config.toml
model = "image classifier"
dataset = "retinal OCT scans (Kermany 2017)"
translate = 0.06
color_jitter = 0.1
num_classes = 4
norm = "rmsnorm"
dropout = 0.05
drop_path = 0.1
kernel_size = 5
orthogonalizer = "newton_schulz_5"
batch_size = 512
final_lr_fraction = 0.1
adamw_weight_decay_other_params = 0.05
Rows from block 7, named by matrix and row number. Rows with one number belong to one neuron. Each number is 128 + 24 x the weight over its row's rms, rounded and kept within 0 to 255. All counts start at 0. Numbers have three digits each. After the name is the row's rms in percent of the matrix's.
# gate: MLP gate (model.blocks.7.mlp.gate.weight, 512x256), inputs 172-255
# fc1: MLP up (model.blocks.7.mlp.fc1.weight, 512x256), inputs 172-255
# fc2: MLP down (model.blocks.7.mlp.fc2.weight, 256x512, transposed), outputs 172-255
gate.448 101:162171176092138099102122086100137095076131118142088165109140105142125147142113169139113150136115165129129146121133098094125129113140125141140133144144141138107096126138125128152143153140136123109150150145076112170156108136123125153130112106133089111114
fc1.448 102:183127143102147129139087111103160141103133115163141179149093112147118150134132137104129138157105135117163128129101110097082094135148131129114132147151110180149066131122129148118121144123189109116100188155148128140124111116126143140146143122157091139114
fc2.448 117:151139129124117171124148192114098121133163128131143118106132142141125084137144138105132134155104172131095148157128181124213129129088116130131127120161110134174123159166158152116144130122130136146101130137066126189165115110143138082093142161133159103112
gate.449 104:126124196109142094144108113129136124167155105111101098108137162145125115140092167105139080135069096126109115103123165143136188144125134175126183124126118170137173122084123134162106101108140195142140154156094146124091100121134146103110131133112094128138
fc1.449 101:110089165080144070165116106159117139137147127143108141080114144137103091142080156139118132105101098117143120111142151141138142124123149150130160121109142121151146114096173147200140141133138165114117116122117132094111151142122151140079121123126135196118
fc2.449 104:118127183127165101112146166126122135118119117156102147156153077150173128143183135093085152156106153144124083121110157162147151106123118150125114093123167097120159088128151122167172112150124127120173136155118113107148115111115125103125090142140107128099
gate.450 105:138095104131125115166145123165179115125124132152112174151091106188115173137142137130109151149114114100106125113128123115159130133141102092155112145112106104131155147093135114127130197112130181156112113153147108088097148142135073137174120132141146173157
fc1.450 105:136128154139111159108113105094137117129086110112122083149171145089169090127124128117127134112117153105149095141144156133084148097130143150122127134129151143121183079157137133148137067162102098091147127090117132138158104114103156119111133112117155103100
fc2.450 112:172104139131125107100140146125139116087154072130106097104104079145130173108121148100163127116134175108152169168136143113137106119081158118128084122084072153131140144120136111096176097151072151143119157132146119176120102137142097115147124159156131109159
gate.451 098:168137125125109147119118161139099119132091092112145120126092066160120101143171147153188154135105112166124131145137156166095129146147087097079132124188152105107087084154140103137162164164076141105165112113157109113145124173198127137132096143082149084102
fc1.451 107:166092119142089182142074174130109155142082084067147157133121145104111111101136145134176141124129117168117134127150147134104162180144139094095147088167113114142105130132133104145117129159100132131107131163162083114129115101153148123097123130085139130090
fc2.451 118:123152125112140153105075154069111125139156158161117140090109130155066105135124115127142128154141156135122125148126099126074108149114093172137106106100114120142110111120137135143132100114188124097134116139113068096115169154158134145169126148125078153163
gate.452 100:133085093125130152134122148137141122128140110133117131100155099131105141141137121101112087141144149133168113124117122163139143132155143122085118147106153124179121165157161133168114143145101134140128139087128150097109121124107157121089116139099103151127
fc1.452 100:116111133099119106129162125148107103142116133151110128150090112131148124095136134155123159108122109116124141145133156110108153103095121129111111133104130114083111097143144155098167128141107187123170174142095131136154124166131094121115118117127135147091
fc2.452 103:137189128151143138155067107122127167127093133134165135158100143125098107157136091117152129136116147127097151126141113130170110120099125093129122181120137146119133162099163155157139175181122105129123118140156121164111138136119127131138127159117156147137
gate.453 103:121144151144079176151143147124130123120143175164111137137111152132133149115154140156134116161148128112118105139089109118123151128089147082091139133140121083128058086142124098104140141169152131148146107146152117176124113080127109106107149134111122154105
fc1.453 101:114099116132130120143144133110099180128133075092147151137122091082162093125081150096163108140100141097145152136145162037131119130151054105162139122117116149099172145142140111137121090097110116101107146171141159143121134148121163150111107097138146156165
fc2.453 098:113141114095119135158053102142117122100114148118138126143097119137101113145140133115134164152139173108082135102143120118190129106125108111137185166094080146090175093128121119092096174143212097139112142149151131081154122107111102075090142101104136072126
gate.454 090:110121130145155077094133112146094164091138151093147120125137109125088136086148138169085148156152134092144154087139099098164105137127128139095129105115146139131116156151140072156107124107109174137145125109117139125132126132064083189157141108088151161089
fc1.454 093:119145095104086150129155142118108101142118114150106123154088104135139130146101136147153106103160109129120159105124126136088112114170151121129120173114111134115103139131119174082182132133107126127122144138099094110110152108149117085097105117149094122126
fc2.454 083:116145138121102139115117126137112082105091149115133130156161139139159095103114166123143114139132125139143133135117129166104139157127091124145161120073133143134149144126152143170105134095126157154145161167126102158154116132114183122156127073147142097157
gate.455 102:171148136103076119123093127134141145147147111133111140103111123107133109129125132142170130144119141121132161120120121158141122119142112159154149157078151082149115169091164109121131141122143123128108115096101126135087154167165157171122060119113070099134
fc1.455 105:133162140159142120106140133118122112110109127134120096167133151105116133128095099161112123169111128130122156127134123112080112098106110110138136154135079127109116104139094124151153128121107086105154105124163134122129136123128157091147160117152143146161
fc2.455 105:155142131113112127082164148095123125128126111127122167115100105116123128123102139134119140086130162134178098106147143139147132117133153113163099182105137146149137134119138107119158135175110096157115158078127154115082130127122145135150118129134108119117
gate.456 104:118132146114127103131142131115135118138147131143137129112089118127183175152128093164126127128130121108125113121154175117103123131128144114104119157122131116116115116109086133114162083150124156141155145088121169130147154139130136151133101177123127139092
fc1.456 096:123111101179134159111115091134099147169119128070131131129157079116104106096095145092116118080105129137146105117128109139153115115148168127112117134130138102163170123163126086125173127094136162102083163101133150117136133170109162132094153139126149136108
fc2.456 105:107108117140139116116124136138163103127141103161131121172151083116156142149130099105142126115112083114130158163098134154106152096094151154140131115113141146094109180147139119106186109146110141114129109086093128092115115139147121166154131151114131154108
gate.457 099:129145130109117171111145125157100123144082105128112111142132120080096116138181144109121120125136131100126132068143159125115109124134142143148151162129111157120134140156088157122128127094122146129125106145155106152142128134135105149151145140149134100106
fc1.457 098:098138110123101136121117136107104065145114127150153115104134096119128108134140098107140112131172146089128178110171161114135111138166154156111133155112126128086183151161112110170159174124148144139153125158188132152169116116135110140137137139168122121084
fc2.457 092:160137103157123139108173110118139164083145094130126146113113150101130169105133107142168164121124141127125172136105139147140128157101112141130129116139105146112147160167151152060115166157128176079151143132132105143069120105145123180131141125150155087163
gate.458 096:144123117140108115125145142147146118125097062088151131148096143131156146139131114152114158132070130136106098120085177163148178115141163140103159111101094143097130143113156114121131146123127123131147091118126156168139153122118152142145114114109067108099
fc1.458 101:146127122127122110140134129160127124153116109105129131117088077177124123110089150130170166117133104092123156149107121157088123104128123094117149145106114138093107113144079112144146173123148150129168121110206173097114141140133148147138094127111128097095
fc2.458 109:125133134141169147144114126111122149096161105088170127078128161071138156100111113123137096118115137138145128089142133159118136153113135168122139117136118118146102152123157120110126154147128157125110141114101144059171094176111102119114110113090146126107
gate.459 097:111159117175151125168124153117104120132183138105096132095149140126112084110096131169124115113155130127113153122131092123104124070064142145062117152113143106109097083124117149119167137131152131155103158109112101136141146152118105100119127111095153109098
fc1.459 095:176178079115181108140169118094136162174133149126118126109135087126110104104127111125134120127107111127145153143108086146131116087075109105118126152131156116160089065086112138132144137114134114137112182110116131185080146116116122077134095110121176099137
fc2.459 105:084149098123111125116137165094097145159117139135114157125124168139150149106132124140119162086135154124104104134131112114160131089113140152126098116101104120100125068146164125148134200134140130135150096160157104083133145126136120153139121158094047118113
gate.460 099:137137101128126137151147161117165112128109105095116143094126146117109137138131064153085102151138126129139129088111135106120152155111143110124124115102121143108166121118106117112116160145164106126073135128170139141122092125134145144166148166131122137127
fc1.460 099:103152115191117123118110132133123167104136160124131105109085190137110067115156099087142109136169111094137131113169126094102109122136134121121123105078119095093112097135178078128171121114162138139149075142125165147131100130137142110109094163118126100129
fc2.460 121:124074115131166142106102140115123127131167097148123105117150112224118142129130104149084170161133166117111160164110144143116129080141141104120140102142148144134115108111123122150122131128155114114142162091107106124092120077102143152144113149090141114104
gate.461 091:147131134128126119094140148137155139136155157095139141132143130178099137109139136148145104130131139139146119091133118165133163157126131106147118123149131095131119153161062117126105093114099130139143123162094132114117093105154105117120119084159125121150
fc1.461 092:147108149133160139107125119114106084109127115135146131167137175129128115184128129151104139149084134150132116124132136107143146128151145138120140141126122157115103103127132134106151126129153114166153157160116118077135142147123176163126151156111131097088
fc2.461 068:121154126136105146118151136120124127133120176124111111101163158089101174128147095128139118171125160123115168114140097123095133105137123111136138139111120104142136158151108149116160097128099104141113080107136117111133137144148121131112108222108148110148
gate.462 101:120134094162101148106147130116129097135098071128129142110115138098106135124093116152099136131119125182106150173093197087119126112131156110147165142153133119109142138163165085170158165129125175152119115123160127142071152146112139131138143142118082105121
fc1.462 102:160166137131115167115108160140141141135157106112097131118106148125142125127151151100123134090122119114156149135122142126150124156174157085136138097145143086140076160128105123137165155130133151175159099134202175123162128088106122151106178139123065128097
fc2.462 092:111143166163110150101111116162125116105110118179161149136145143105085117116135106104152154113164164139119105107164092120135117177121136137149146127128102144120147136119119121150144127126176135176128112102111183110130129111153086137075141169110107139125
gate.463 107:160151152135088153131118143104153124128168073135169085159114130143141099171115145167135139139122094073121118149161178147145086099107123136145142157116130103118110121127167136147121130182129119112121154122151126113134112102147092115149128158130158121142
fc1.463 100:107100113122071118124138135099124127127152119123176131146084160095153104148130119153115115134136141169136151139089182108119084113109132094188122140091119113097114157119162133126106173150147117146124148116134116120106129065156096143109137127119171155163
fc2.463 110:122119144120163098130122137122140102174149105090136090175065103119077127131102161155118128164145173127135120154142110156118148137116103117115108126148102106174066157134162162118103132096174123099112141120101105110102089134119130083153101125129162097105
gate.464 098:090150087146095116141122141119151122115118125121141159131094136173135111125125130139125161125146153088116114102186131158135096180126169148162106121125145098115094119118118143126122155099115141124071143099127135065158124131102143148112133107128176082146
fc1.464 096:167108144115140151169184160145136123163080143143112162140127128169104098125187106102119136109116082165096144143094132116111125080142104152135140123112165143120140089158139130088144117071090086135111141157148078154132111064103141123152094131140123087138
fc2.464 099:134139138159115123140112118186122104132129137120142087159144123138131170139123149102148156133103120114135148111113118088144164110163096142097133116091106126155157109121097133113097133109133137125127129138093094117090152099110134096134171154101123109130
gate.465 106:130138135120129112107131137131215108135111112080082089093136154127153086141170168135116148101088091125129100145105177135156137118116121173128149149152156134161135137132113136213090112111151148139111147119127156154130146127128102070127142120148114124164
fc1.465 101:095141157115155184128125112122075112124155151146175164184089095119126117130123116167120127125152149127121178158150142117122126117158137113157127124141127104116105094106123121066136162164128079153117109118109153096104144117138141141125084123104146145092
fc2.465 108:140137130116115096147124155076106103136166160143116116104122165136139141131087155114094105140131134109093138149163123144166124135117095124080144120139132068095127113113167096149129117127149124168139131132130191167120090152174129137140111148065096114105
gate.466 097:153142146124109135138126169087151126126122111092162104184106111131156121117123144121117139093117092122151147161096147128138102120142135102123146146147118114129167096090114086122109095125135103140120161122119113159156129154131104115120157124088147069120
fc1.466 096:100140167158143115171104115109136150156114111100144112141125097148156117122104132121126103102164107157126092139106123104085063144126120129137118132177147058103115074119142142137146133089138101138146128093130130108107132149121131129104134130105151170105
fc2.466 079:133105120077126126108129120121115164170150116089119117101091118125122160103176156124125088133131126136106136148083139148117129141155141164105084155127076131101136086163127146111122171123132151118121173107178140097095106102170095125153121106139175103160
gate.467 089:155134138100141123132132120132106139095160142077113105104129127099099146116162152084117084124143105159142134143094133152145119070139090157108103124128125087132136073133091117153137127191120108127145153114140110138170123112096149149122135110126128098146
fc1.467 095:131115145115146150142137154094151107130088130111157186159138139105151106141121107138089163130138147145144115092126122103090120152137116057112138143081138147139161150101126153133130119099129155119128090121096119150136138165146112134131114146138131161077
fc2.467 099:069122090125132152136129120143093154152123128146108143121138147112142157074097137149112113169110106139114129147147114087121135156083168105109138126131142141125150116144130139123166147121141143156136087136102164118120141116158119125098136120120136148085
gate.468 098:133154168126130121092138084123115179142113129116099183153109120094091149076116129127147135117142114147153112110175144156120148147129135125146109144098161143125138127139135126142124176155109139119105153135183114155141090124090095124121108103119163126091
fc1.468 098:137169134107123115171178134170115132110147134094110110133145172133113125113141167131104116145112130121127107086119147164134083124140151120131157109143150082140129170133135095093151119081132070147121118157129141088132143155112122120130108194110091143173
fc2.468 100:136138137128131155185106136137087093143126133131140130141124150111114109166110143116144178086108137152107096094113128145140102117132115120118173144144130156152097078135104119157106132127099114141116153178143127139098093107112153126118154111141101128180
gate.469 096:138123130170133151114107137136133173131124134101095133132085126119083096132152117143128128148119111129132128133170100098145204086100180078081133098137118117140131110137112106106135139125137149123057144117171165132160108144169126127161105117160136115142
fc1.469 099:130125146160113092105097128135134116144138098145147095116124129106127151149133127134131106106133146158152104092149098129139056137120110114145146166081128110140109087110138134078112091115153154065127129119121145152110133139110102113124088116111174080120
fc2.469 102:113141132128148126141169083116134087142151143145099112156181156127126136141147118096078165156167097127147133118125113150118143093115148154145183148101132150109147109066086118133172176149157118167160162159074162139124121140122176142104167141092101100105
gate.470 094:140085149130146147128129166092141117137146080136158103107128150080108147153117100147138121121166159145161116126122104177154112167114159116118151168094127071124084090114085118168125112103149144113104106121135134127105119130174134159152103099098164112108
fc1.470 094:121105106125117142104101125110126114126157143093150121097123133149112133117083111116123147106076179151085130124135131121158109095096125135078166143105154166096121132125161149123076138161116101131165160124152117112150135166106157124133144120146140123148
fc2.470 092:134101132126131070081145075126177156144127104148125151131102107153133144105152103113106120126114160134082121112084121145153133087098143140133159143089107162144118117121112184072185078138092080092147129108111142083128106163082145166141162156092104159092
gate.471 100:119098111124122145157089135133165126097086114162147134155127131129130117151146125126111141130149118157144104148125127110143096092130123148132082051123145149083138127109170111112126133142125112104125142130113096145154136119116164151162128121114133096136
fc1.471 104:122079153139127151164109091137117127119085101161118132146106116122130125131129136155097128136119113127133092156125120104116114122128109138122069065132148126098131144111154118107107144158124105095155145144115112132162145115082147157145164153121133090131
fc2.471 107:134100139150134158140155133118102105130155096087139128102157099113103164126094140114096114094134149133115112144108136159095134114120113119176133113182095142114160189140104123117117138113102120105134094072172165071157140099088148130135122161152104165101