Rows from block 9 of a small image classifier, named by matrix and row number. Rows with one number belong to one neuron. Each number is 50 + 10 x the weight over its row's rms, rounded and kept within 0 to 99. All counts start at 0.
After each neuron's rows are labels from the 100 images, of 14848, where the neuron reaches its largest size: "responds to" is what is common among them. Only what is clearly more common there than usual is listed. The data: retinal OCT scans (Kermany 2017). In brackets: how many of the 100, against the usual share in percent.
# gate: MLP gate (model.blocks.9.mlp.gate.weight, 512x256), inputs 86-171
# fc1: MLP up (model.blocks.9.mlp.fc1.weight, 512x256), inputs 86-171
# fc2: MLP down (model.blocks.9.mlp.fc2.weight, 256x512, transposed), outputs 86-171

gate.41:44 36 42 63 53 36 47 52 62 45 61 62 62 60 53 48 49 40 52 35 36 49 48 54 46 45 49 69 65 32 40 61 51 52 68 59 60 62 45 59 54 41 64 37 32 36 56 49 59 44 60 49 51 60 39 44 40 65 45 46 40 51 36 61 42 46 64 26 51 46 45 57 54 40 53 44 35 45 49 37 54 41 49 64 74 40
fc1.41:46 35 69 61 49 47 43 45 46 63 41 49 34 55 50 48 43 58 51 70 40 37 47 44 47 53 51 52 60 54 58 50 65 47 48 23 52 52 48 62 43 68 51 42 42 59 41 48 71 38 51 49 35 56 72 55 56 50 57 52 59 33 46 33 61 49 56 64 46 61 47 40 61 61 50 58 58 72 41 37 34 64 65 42 56 52
fc2.41:42 43 44 71 58 39 60 51 45 63 51 56 52 41 46 53 60 59 45 42 48 49 61 31 39 43 70 63 45 51 39 55 37 40 64 58 44 57 53 60 58 51 51 55 71 38 65 51 58 30 49 66 47 34 48 47 41 49 23 61 63 62 53 52 57 48 62 36 49 47 61 44 52 54 67 48 33 58 60 48 35 25 60 53 43 53
responds to: finding: drusen (29 vs 7.4)

gate.247:47 52 40 47 59 54 59 55 49 55 50 54 49 57 65 38 48 54 42 42 48 44 49 53 23 43 52 47 44 61 53 61 53 53 38 30 64 62 68 57 44 65 56 58 69 43 46 51 29 41 59 46 58 41 57 55 38 48 58 56 35 31 57 62 70 59 47 50 49 63 59 60 47 56 62 68 50 45 50 37 33 68 40 56 52 47
fc1.247:46 52 50 57 51 44 46 47 56 58 50 48 49 51 58 51 59 62 47 54 64 34 43 52 44 48 43 53 56 63 47 55 52 55 47 54 50 53 51 43 35 42 56 47 44 35 45 64 53 59 37 62 50 45 44 49 54 42 54 45 61 58 73 53 46 54 57 48 73 50 18 58 66 56 34 54 54 55 38 46 54 52 62 53 56 46
fc2.247:53 35 51 42 50 59 51 67 52 59 45 56 52 52 42 38 63 52 64 59 57 63 53 46 53 56 51 45 51 64 60 36 32 46 44 46 43 39 45 50 55 65 55 48 66 77 47 59 59 62 43 36 46 49 41 56 37 54 63 49 38 47 48 57 53 48 43 41 51 38 59 43 54 51 47 55 40 42 50 57 50 41 46 54 54 42
responds to: finding: choroidal neovascularization (62 vs 29.3)

gate.78:47 43 64 40 54 40 73 44 45 50 44 46 50 41 64 50 55 50 48 59 57 54 56 62 41 38 74 36 35 49 67 68 71 58 52 36 55 45 68 54 62 61 37 52 45 54 57 64 46 57 54 32 59 54 46 46 48 59 54 34 33 36 34 61 45 43 34 41 47 49 40 73 43 46 44 60 52 48 29 67 54 52 39 50 62 51
fc1.78:36 37 57 53 49 45 55 59 47 41 44 59 51 62 44 72 49 63 55 43 59 55 55 41 61 41 46 44 37 45 59 50 66 65 45 40 58 59 60 46 57 66 64 61 50 56 47 46 59 52 56 41 63 59 47 41 63 56 44 55 40 55 60 51 45 43 45 54 46 38 26 51 65 54 42 42 45 42 64 25 37 43 47 61 42 44
fc2.78:59 41 46 42 53 46 32 45 48 44 49 59 35 43 54 44 66 51 47 47 44 36 63 49 33 57 55 36 36 21 66 54 43 51 48 47 45 41 52 44 57 55 48 57 63 66 52 64 45 59 52 45 61 46 49 53 46 78 46 68 46 59 38 43 54 55 46 55 46 39 33 47 55 43 63 60 47 40 50 47 62 59 45 44 48 56
responds to: finding: choroidal neovascularization (96 vs 29.3)

gate.30:53 60 36 51 37 49 40 40 53 54 44 45 20 44 58 39 47 46 38 54 45 59 45 36 49 45 61 33 50 39 56 49 60 47 54 42 44 59 39 32 44 59 45 67 34 44 43 62 50 37 47 60 41 67 49 32 50 50 65 52 64 38 54 47 54 45 45 46 49 60 51 66 56 54 54 63 66 42 47 47 40 63 46 53 53 56
fc1.30:60 36 64 46 61 55 55 57 43 46 40 58 54 40 63 54 65 38 67 47 54 43 62 62 51 49 35 53 32 49 50 49 52 42 62 43 43 43 40 54 50 65 56 21 61 46 51 42 51 62 63 53 58 29 50 70 35 50 53 54 51 51 40 61 47 41 53 52 54 63 51 43 47 58 61 48 33 47 49 55 54 46 44 42 53 53
fc2.30:46 45 65 43 53 43 58 47 36 52 50 47 50 62 77 50 52 50 43 43 72 51 55 50 50 47 33 59 38 41 47 46 52 45 67 38 58 59 51 36 57 50 45 45 48 37 43 40 68 50 56 42 46 49 51 45 69 58 56 36 47 42 32 58 38 65 50 50 43 54 53 56 54 40 48 54 61 58 43 32 53 42 56 39 67 64
responds to: finding: choroidal neovascularization (93 vs 29.3)

gate.415:37 60 36 59 50 50 47 56 63 52 55 53 47 50 45 42 64 45 47 64 57 63 53 47 55 71 31 48 30 42 51 28 38 57 60 60 28 64 34 45 49 57 51 30 60 49 65 39 31 46 32 33 40 62 37 36 50 42 50 56 38 51 83 67 60 47 55 53 44 40 50 41 53 46 34 47 46 36 48 65 61 59 52 49 51 46
fc1.415:31 36 43 38 44 57 65 49 45 54 51 59 43 56 54 46 47 41 51 34 51 58 35 41 58 55 53 46 63 53 60 53 47 50 40 41 66 44 67 34 59 41 47 72 50 57 57 64 50 47 44 58 50 47 56 55 55 59 33 53 43 73 30 47 44 58 50 36 45 57 46 52 46 55 73 43 49 51 47 41 35 61 53 38 37 54
fc2.415:57 64 43 56 49 29 40 53 61 54 48 32 45 41 62 25 58 44 35 63 62 50 54 35 43 42 30 40 42 47 56 39 54 54 61 54 63 37 34 41 61 34 61 42 53 55 28 40 51 46 67 60 50 47 33 56 55 49 58 28 48 46 52 41 33 61 64 46 48 62 48 59 48 50 45 49 67 64 58 58 66 43 49 60 71 48
responds to: finding: choroidal neovascularization (97 vs 29.3)

gate.46:38 42 54 57 52 56 48 44 62 63 43 44 48 42 66 61 38 30 53 62 40 64 37 55 56 49 30 62 68 52 48 49 49 53 53 38 60 45 53 52 59 53 37 41 39 45 42 59 41 39 39 42 46 63 48 49 71 48 55 37 55 73 44 55 50 42 48 46 36 48 43 61 33 62 54 41 63 51 37 48 48 64 49 44 46 54
fc1.46:69 53 31 51 35 59 58 38 52 63 34 49 51 66 40 48 50 64 54 35 39 46 38 56 48 64 53 36 48 44 48 58 49 37 62 39 52 49 57 60 65 35 44 56 65 53 47 37 50 48 47 60 51 58 65 38 38 66 48 43 60 53 67 42 62 43 54 54 35 22 49 50 65 54 48 39 33 68 56 38 58 52 37 46 58 52
fc2.46:43 68 50 47 50 69 57 54 38 52 59 48 46 43 25 41 46 62 38 62 78 62 61 35 52 45 51 41 76 63 55 46 32 42 63 46 44 34 57 37 62 49 50 40 41 39 54 44 51 49 56 48 45 41 64 39 53 52 38 50 48 37 38 48 60 52 43 54 55 46 36 47 59 48 48 52 63 37 61 57 67 47 69 62 48 49
responds to: finding: diabetic macular edema (48 vs 11.7)

gate.107:54 59 61 63 43 45 56 73 51 55 60 42 40 45 51 55 46 60 44 56 37 44 60 54 45 39 38 48 35 62 53 49 60 64 46 43 43 48 36 54 45 52 57 46 54 53 48 52 59 49 59 49 36 37 41 64 51 51 60 49 52 65 48 51 68 49 48 53 52 55 49 59 29 60 31 40 42 54 40 65 51 50 47 48 39 45
fc1.107:50 57 63 71 40 53 45 61 66 39 46 42 33 47 46 39 52 59 50 36 58 42 37 49 53 46 47 44 38 42 59 58 45 60 56 38 63 59 39 46 42 62 41 63 70 52 43 42 34 64 40 45 53 57 36 71 38 48 48 59 48 35 74 39 50 34 57 49 55 64 53 63 39 39 49 42 66 59 58 46 47 52 45 74 71 53
fc2.107:39 62 44 50 55 43 49 46 48 47 37 55 62 53 40 43 61 41 48 54 41 33 34 57 56 42 34 53 44 62 61 45 50 40 51 50 53 53 44 54 61 39 58 37 48 58 40 31 50 51 55 51 61 56 43 55 47 34 26 50 45 38 59 43 52 53 43 52 56 49 64 47 67 51 57 58 42 56 43 28 59 58 49 46 66 42
responds to: finding: drusen (70 vs 7.4)

gate.125:70 45 47 54 52 48 57 36 61 42 52 39 81 37 54 49 52 61 50 44 60 50 53 60 47 50 53 37 49 64 42 29 57 57 37 65 53 38 32 56 46 55 45 52 44 37 51 54 60 46 55 43 55 56 58 48 53 48 54 51 72 54 47 34 56 51 38 56 48 52 35 43 48 68 53 53 54 62 52 52 36 45 51 45 68 60
fc1.125:58 40 47 34 55 54 28 46 41 49 45 28 42 44 41 36 32 54 53 48 43 30 51 49 63 69 46 58 60 60 48 53 40 73 59 59 53 50 65 60 35 36 63 57 38 39 51 72 58 74 43 48 47 51 40 62 64 46 60 68 49 51 43 35 58 44 62 56 53 52 71 38 43 41 65 47 51 44 43 57 38 43 57 60 66 53
fc2.125:64 33 52 58 31 35 59 56 51 48 49 53 69 54 66 45 55 40 34 58 33 45 52 48 37 29 32 47 40 41 35 45 71 52 51 67 50 34 42 67 42 53 63 48 40 61 44 49 50 42 58 53 46 42 57 51 53 50 56 46 63 45 56 34 30 62 47 76 54 37 41 55 51 49 43 53 47 54 56 48 47 68 41 55 49 45
responds to: finding: drusen (49 vs 7.4)

gate.77:57 45 30 52 61 62 52 50 54 51 62 51 62 52 45 36 39 48 65 47 47 63 42 58 55 28 41 58 42 39 35 38 42 40 60 31 61 65 50 56 37 45 62 61 55 37 37 53 47 56 58 58 60 56 49 52 50 42 53 40 42 74 35 46 53 40 68 59 48 47 46 37 50 61 57 44 46 73 46 46 68 45 39 42 47 27
fc1.77:61 57 39 46 55 61 45 37 37 48 61 51 38 33 53 44 60 46 50 41 47 60 36 56 56 50 56 48 45 46 49 56 50 58 42 41 47 40 40 49 73 56 39 44 76 36 45 58 73 38 63 39 39 62 53 59 65 40 45 58 45 47 50 50 72 47 66 40 49 44 42 52 43 48 55 48 48 58 54 61 40 57 54 40 57 49
fc2.77:32 61 50 61 53 55 53 49 42 47 48 51 49 51 65 42 48 43 55 45 52 52 55 52 50 55 36 47 40 56 41 58 52 55 42 55 47 32 47 41 34 58 29 68 31 45 43 51 38 45 63 47 51 48 51 64 43 56 46 37 52 41 42 62 47 47 43 72 50 41 54 46 67 45 57 30 54 72 60 72 60 56 59 41 58 51
responds to: finding: drusen (30 vs 7.4)

gate.5:60 30 46 68 54 26 53 61 54 54 43 52 48 50 51 48 54 49 54 47 66 55 61 49 25 40 50 38 49 43 63 51 44 54 58 41 62 48 34 27 45 48 47 56 69 62 44 39 35 53 52 54 67 55 51 49 63 47 60 48 69 54 72 49 47 56 37 46 43 78 52 74 43 53 43 46 50 41 48 37 57 60 52 61 52 46
fc1.5:44 63 65 51 54 49 51 52 52 56 52 58 44 46 65 53 40 41 69 48 60 41 45 48 54 49 54 49 51 65 59 44 60 57 64 64 36 40 39 61 47 55 37 56 59 42 48 34 50 39 48 56 42 45 49 51 49 37 42 33 60 49 63 57 46 40 26 42 46 57 66 90 62 45 42 29 46 47 40 43 58 55 70 35 57 58
fc2.5:46 41 37 24 47 42 31 56 35 55 59 46 59 47 60 54 38 60 54 48 32 44 35 65 52 55 50 61 38 47 42 48 52 49 51 46 54 37 59 37 42 55 42 40 45 37 62 55 53 55 36 34 52 74 41 58 37 41 48 51 47 48 50 60 45 31 71 69 56 49 38 45 39 35 47 60 50 39 51 61 43 44 39 63 45 56
responds to: finding: choroidal neovascularization (64 vs 29.3); finding: diabetic macular edema (31 vs 11.7)

gate.76:53 53 43 43 57 49 58 52 50 48 55 54 43 32 31 55 60 42 53 49 45 50 45 41 32 43 48 64 56 42 52 54 47 42 39 55 68 54 46 42 80 65 56 57 39 60 34 39 33 55 39 52 44 57 55 54 62 46 42 59 54 50 46 42 30 65 53 65 43 62 48 46 57 51 40 60 69 53 39 45 64 64 28 65 60 62
fc1.76:47 43 62 66 57 53 41 53 30 49 33 43 69 58 56 39 41 61 53 59 53 47 54 51 68 58 49 29 44 47 45 52 53 67 65 54 43 50 43 74 38 44 35 27 56 44 53 60 67 49 64 49 42 38 40 52 47 68 54 41 53 58 63 51 54 47 43 52 64 48 47 62 42 49 59 38 34 42 54 54 47 38 59 38 38 36
fc2.76:42 50 50 37 51 58 35 42 58 44 54 61 50 28 40 60 35 41 51 37 59 70 55 67 51 48 39 58 45 59 45 47 42 51 42 52 52 18 59 45 40 26 68 52 41 58 33 48 55 57 66 47 41 35 48 49 65 44 42 49 54 51 36 48 35 40 43 47 43 65 47 48 41 40 51 47 37 57 29 40 53 55 64 55 45 52
responds to: finding: choroidal neovascularization (96 vs 29.3)

gate.18:48 33 54 61 51 56 51 58 53 53 62 60 43 59 37 59 44 58 26 40 64 51 61 51 51 41 55 63 41 37 44 59 48 47 49 41 42 73 46 75 45 54 53 37 63 47 57 29 57 44 45 67 34 46 72 45 37 46 56 62 63 49 53 38 52 48 41 54 41 45 55 41 65 46 52 38 46 47 51 36 56 37 50 62 53 34
fc1.18:23 39 61 44 49 60 49 39 46 71 33 40 53 57 52 62 47 58 48 55 84 61 46 39 53 51 51 49 42 50 46 47 45 60 53 33 50 50 32 59 54 57 52 41 60 39 57 37 61 34 39 58 45 48 42 38 52 50 57 68 53 70 35 61 51 41 40 51 52 38 44 42 78 62 49 49 52 31 46 65 57 30 58 51 44 46
fc2.18:77 50 45 57 44 50 55 57 52 63 49 35 38 42 55 42 63 65 47 40 45 52 37 61 62 51 49 66 76 35 69 51 63 65 48 56 48 44 58 37 52 48 56 40 34 51 55 41 63 50 50 44 66 40 56 54 65 44 40 35 37 35 58 68 56 58 40 46 35 56 48 36 35 47 50 45 43 50 49 50 49 51 37 60 34 44
responds to: finding: diabetic macular edema (86 vs 11.7)